python train.py --grayscale=true --num_classes=3 --shampoo_beta=0.95 --merge_dims=true --max_grad_norm=5.0 --warmup_steps=2740
Rows from block 4 of a small image classifier, named by matrix and row number. Rows with one number belong to one channel. Each number is 500 + 40 x the weight over its row's rms, rounded and kept within 0 to 999. All counts start at 0. Numbers have three digits each.
After each channel's rows are labels from the 100 images, of 14976, where the channel reaches its highest value: "strongest on" is what is common among them; "patch colour" is the nearest of a few named colours to the mean colour under the peak. Only what is clearly more common there than usual is listed. The data: telescope images of galaxies (Galaxy Zoo DECaLS).
# sq0: squeeze pointwise conv (model.blocks.4.sq.0.weight, 80x320x1x1), inputs 0-106
# e10: expand pointwise conv (model.blocks.4.e1.0.weight, 160x80x1x1, transposed), outputs 0-79
# e30: expand 3x3 conv (model.blocks.4.e3.0.weight, 160x80x3x3, transposed, each kernel summed), outputs 0-79

sq0.52:536550524511490479542496474451494450430525476530487480487442479567462555509525465491442560510537514441494462500550514511485457580505513403533489584458513482487545557549484498430508497456509490557529476514467530557452509470509492419477487508492487442515537482516498558486439515502528544491504476480498500524570475513494516
e10.52:513520552503554565518544472541493513517564540572535492487493550470465559501477513481518582473503557574522515450480482549511528512477524494530551464484515518523475532487492459511506499473529423500488537501514576582532459543474489569441518430
e30.52:518545556517565487560462578542474517520534422481579486503485522467497476490465524546537523589438493403500481495528470537551543474503521496478498457449600375488460440513430500556464424529526494524476544415511506506497517464480509506560496579
strongest on: roundness: cigar-shaped
patch colour: grey

sq0.65:493560511491499532535526495468554524454564508508443437508504510488540493444569495490517593556533457446606444523478515521446470600506464514541498506578447504422546481514532582476594504508515401415491504523555516483510507539434530464461508534542484468473468555496530456487460537497480454427452432450440516545493462423520443
e10.65:485499554501537524454573492530466491473413516515507524572537424464525433418431495536541476468465493508518552531484523517527481481532464537482618428497568406475456493549498570473565518539507502557520470452556480468572524545495510462506498513
e30.65:501501578467538548585538488531491471483463474485473528479485562466464516440522510535538507422522549578571409516492532505552488557486459450511514481528523548526502458567520475408533503608509550508498531534517489538513512492475549464465525518
strongest on: edge-on disk: no; shape: featured or disk; spiral arms: yes
patch colour: grey

sq0.3:566467514521537516476464492518493432526544498481515454502439488509497501498473444508514489524494487501481512540533475446548525468551492469507498465439478542541531534528463508544519489503483553475519525451486479561500453517474528503498522488543553492514456510509441507487510561432480639503530525417530481510499484496474427
e10.3:464489400475468565480474557524405479500526523543461508503529532506507496529501423500462497512514430441431493542488534429512550530557512494480558486554460512496472487544517563588447500517491529526577459476482452436487450485507498475428482480
e30.3:428508421503474507535518525568550496450465585444515407523497485577465502578523527519470463525536555520496509490526478521497473580478422508530495482433481531540523479475419476443479449579487551505483422491536481527429397491505439482502501534
strongest on: shape: featured or disk; spiral arms: yes; edge-on disk: yes
patch colour: grey

sq0.17:538473487538461460500496483543460468434490456454489506429484536510478510524462460453418486514497536486465521535466512518496510543515470486478494548421521453437504500480488481496474494595560505488512485492561443515522529525442525550461530504489434471476564476520507503434488517530494491478508529471510561516519530567482460
e10.17:399505506473586442568469589499565547514514507501528491475508519452470515463507488505514435556507533532558452421595505432538513530472504503501411506438543481516434518536463445507489618484513483513508433512493515515555466505541556482505452521
e30.17:473449455426478509511474417528539552491475538493440482476517478514522551488511468476524492488552449461532557473547484480497553542432574427538513477527554536577479462455477501479471552431476483520439482486507479446458557471433464510457466467
strongest on: roundness: cigar-shaped; edge-on disk: yes
patch colour: grey

sq0.7:473498526509556451471468570496487470548505507518457505481531525467523522472551504508482524507496477529524461561497578416513519512523548533535461456446522516455498521493501542466525530479466495483457513607531416468510589535496502480489486505480462548463489532508511455515454502468474492469424460500540576525461481466568541
e10.7:474472532492510520485508475494468597537468486470489564497473510477562588461521562498452529481487486540559424559538479488518499510475484524507574522542545557468472530506492548489534483553490504480556447524492565520548451471519582549418551473
e30.7:482488479460542555569549479522569458545508515530501513492462497527489513525535483540505476571573439533501487551543504436540522527472542417532545470459574428534522493457493593476512570487510445570483537547521506545475550564533550502506520548
strongest on: roundness: cigar-shaped
patch colour: grey

sq0.19:496447547451542449538520532402453531458497464465490511544514503503542530415479465524432489590506480470443592463578500510509433460493456534446441505535495533512475508505489496557549469461490552501480588462537537423514464501436515499432466471540511466562538588476548527534458462544460544497565441508481508509528479413452511
e10.19:553528503504523530533523535425518584472525564592435502485514486511485536496537494462509529459498406461524494490496526503599440478510480434505482446535474485510464509508544558536484424549501566495465563527514435517501545534528563420487519539
e30.19:500476506435516421530493502539531521482486477511473414494505522543500545457543509506463483533471493452511492536529459464505488470506477493582537499458459482541456481443484444480552587483490545574501456506502563510446541478481519545398380500
strongest on: shape: featured or disk; edge-on disk: no; spiral arms: yes
patch colour: grey

sq0.62:386469562534454431470485493515576513534487518514532453502499567547497517550453485538539463486547467479479512466439472534538530504529579456535523471504508475461502553387494558522565482497550450497562560515488510483431554506537523522488552524485492515459426508484435561521499480509486461468484502453502505542450550465541543
e10.62:476459472559499465483521577544517540482516513561548512448524487499494438560537462494464458544559501512468465498534428496437447501564470519440515540524425545516501529481540545500487523503552450516535508467506517568497496476520549543481524552
e30.62:539489571480492525471502493531473545467482567473465566514436454496539533499411441516459510476483510412532461468567529480506524461496525515481518503495573389550461472480453510452534443444534504496527468484463541522501507472586496537474424488
strongest on: roundness: cigar-shaped; edge-on disk: yes
patch colour: grey

sq0.25:493497521388522448432438489540459463516463478512448618488493476495486525507505498488509471510487431412481515554543504483518537478535488537485497486457532543509532539504513432480447471484489460495491469479486498451445496469473510474556478485568477476464463544512484474413534533542477474518430525474522468467504462484491481
e10.25:461579513525550478466532532424524458482511515473521461507548453488466504487535424538498513459507461526587541485464469495513536507526513439483463572541485582561576463547551573526551523431469512501522518494491462511491429492545472536438485447
e30.25:485494502560470510505504497471484509466497462537510487438486527633540587516548462487422494548492570509557442525518448589511523486469471530493533427465471528461446487518562485541540469538553581536501481503489451461444483560519457526404508441
strongest on: edge-on disk: no; spiral arms: yes; bulge size: small
patch colour: grey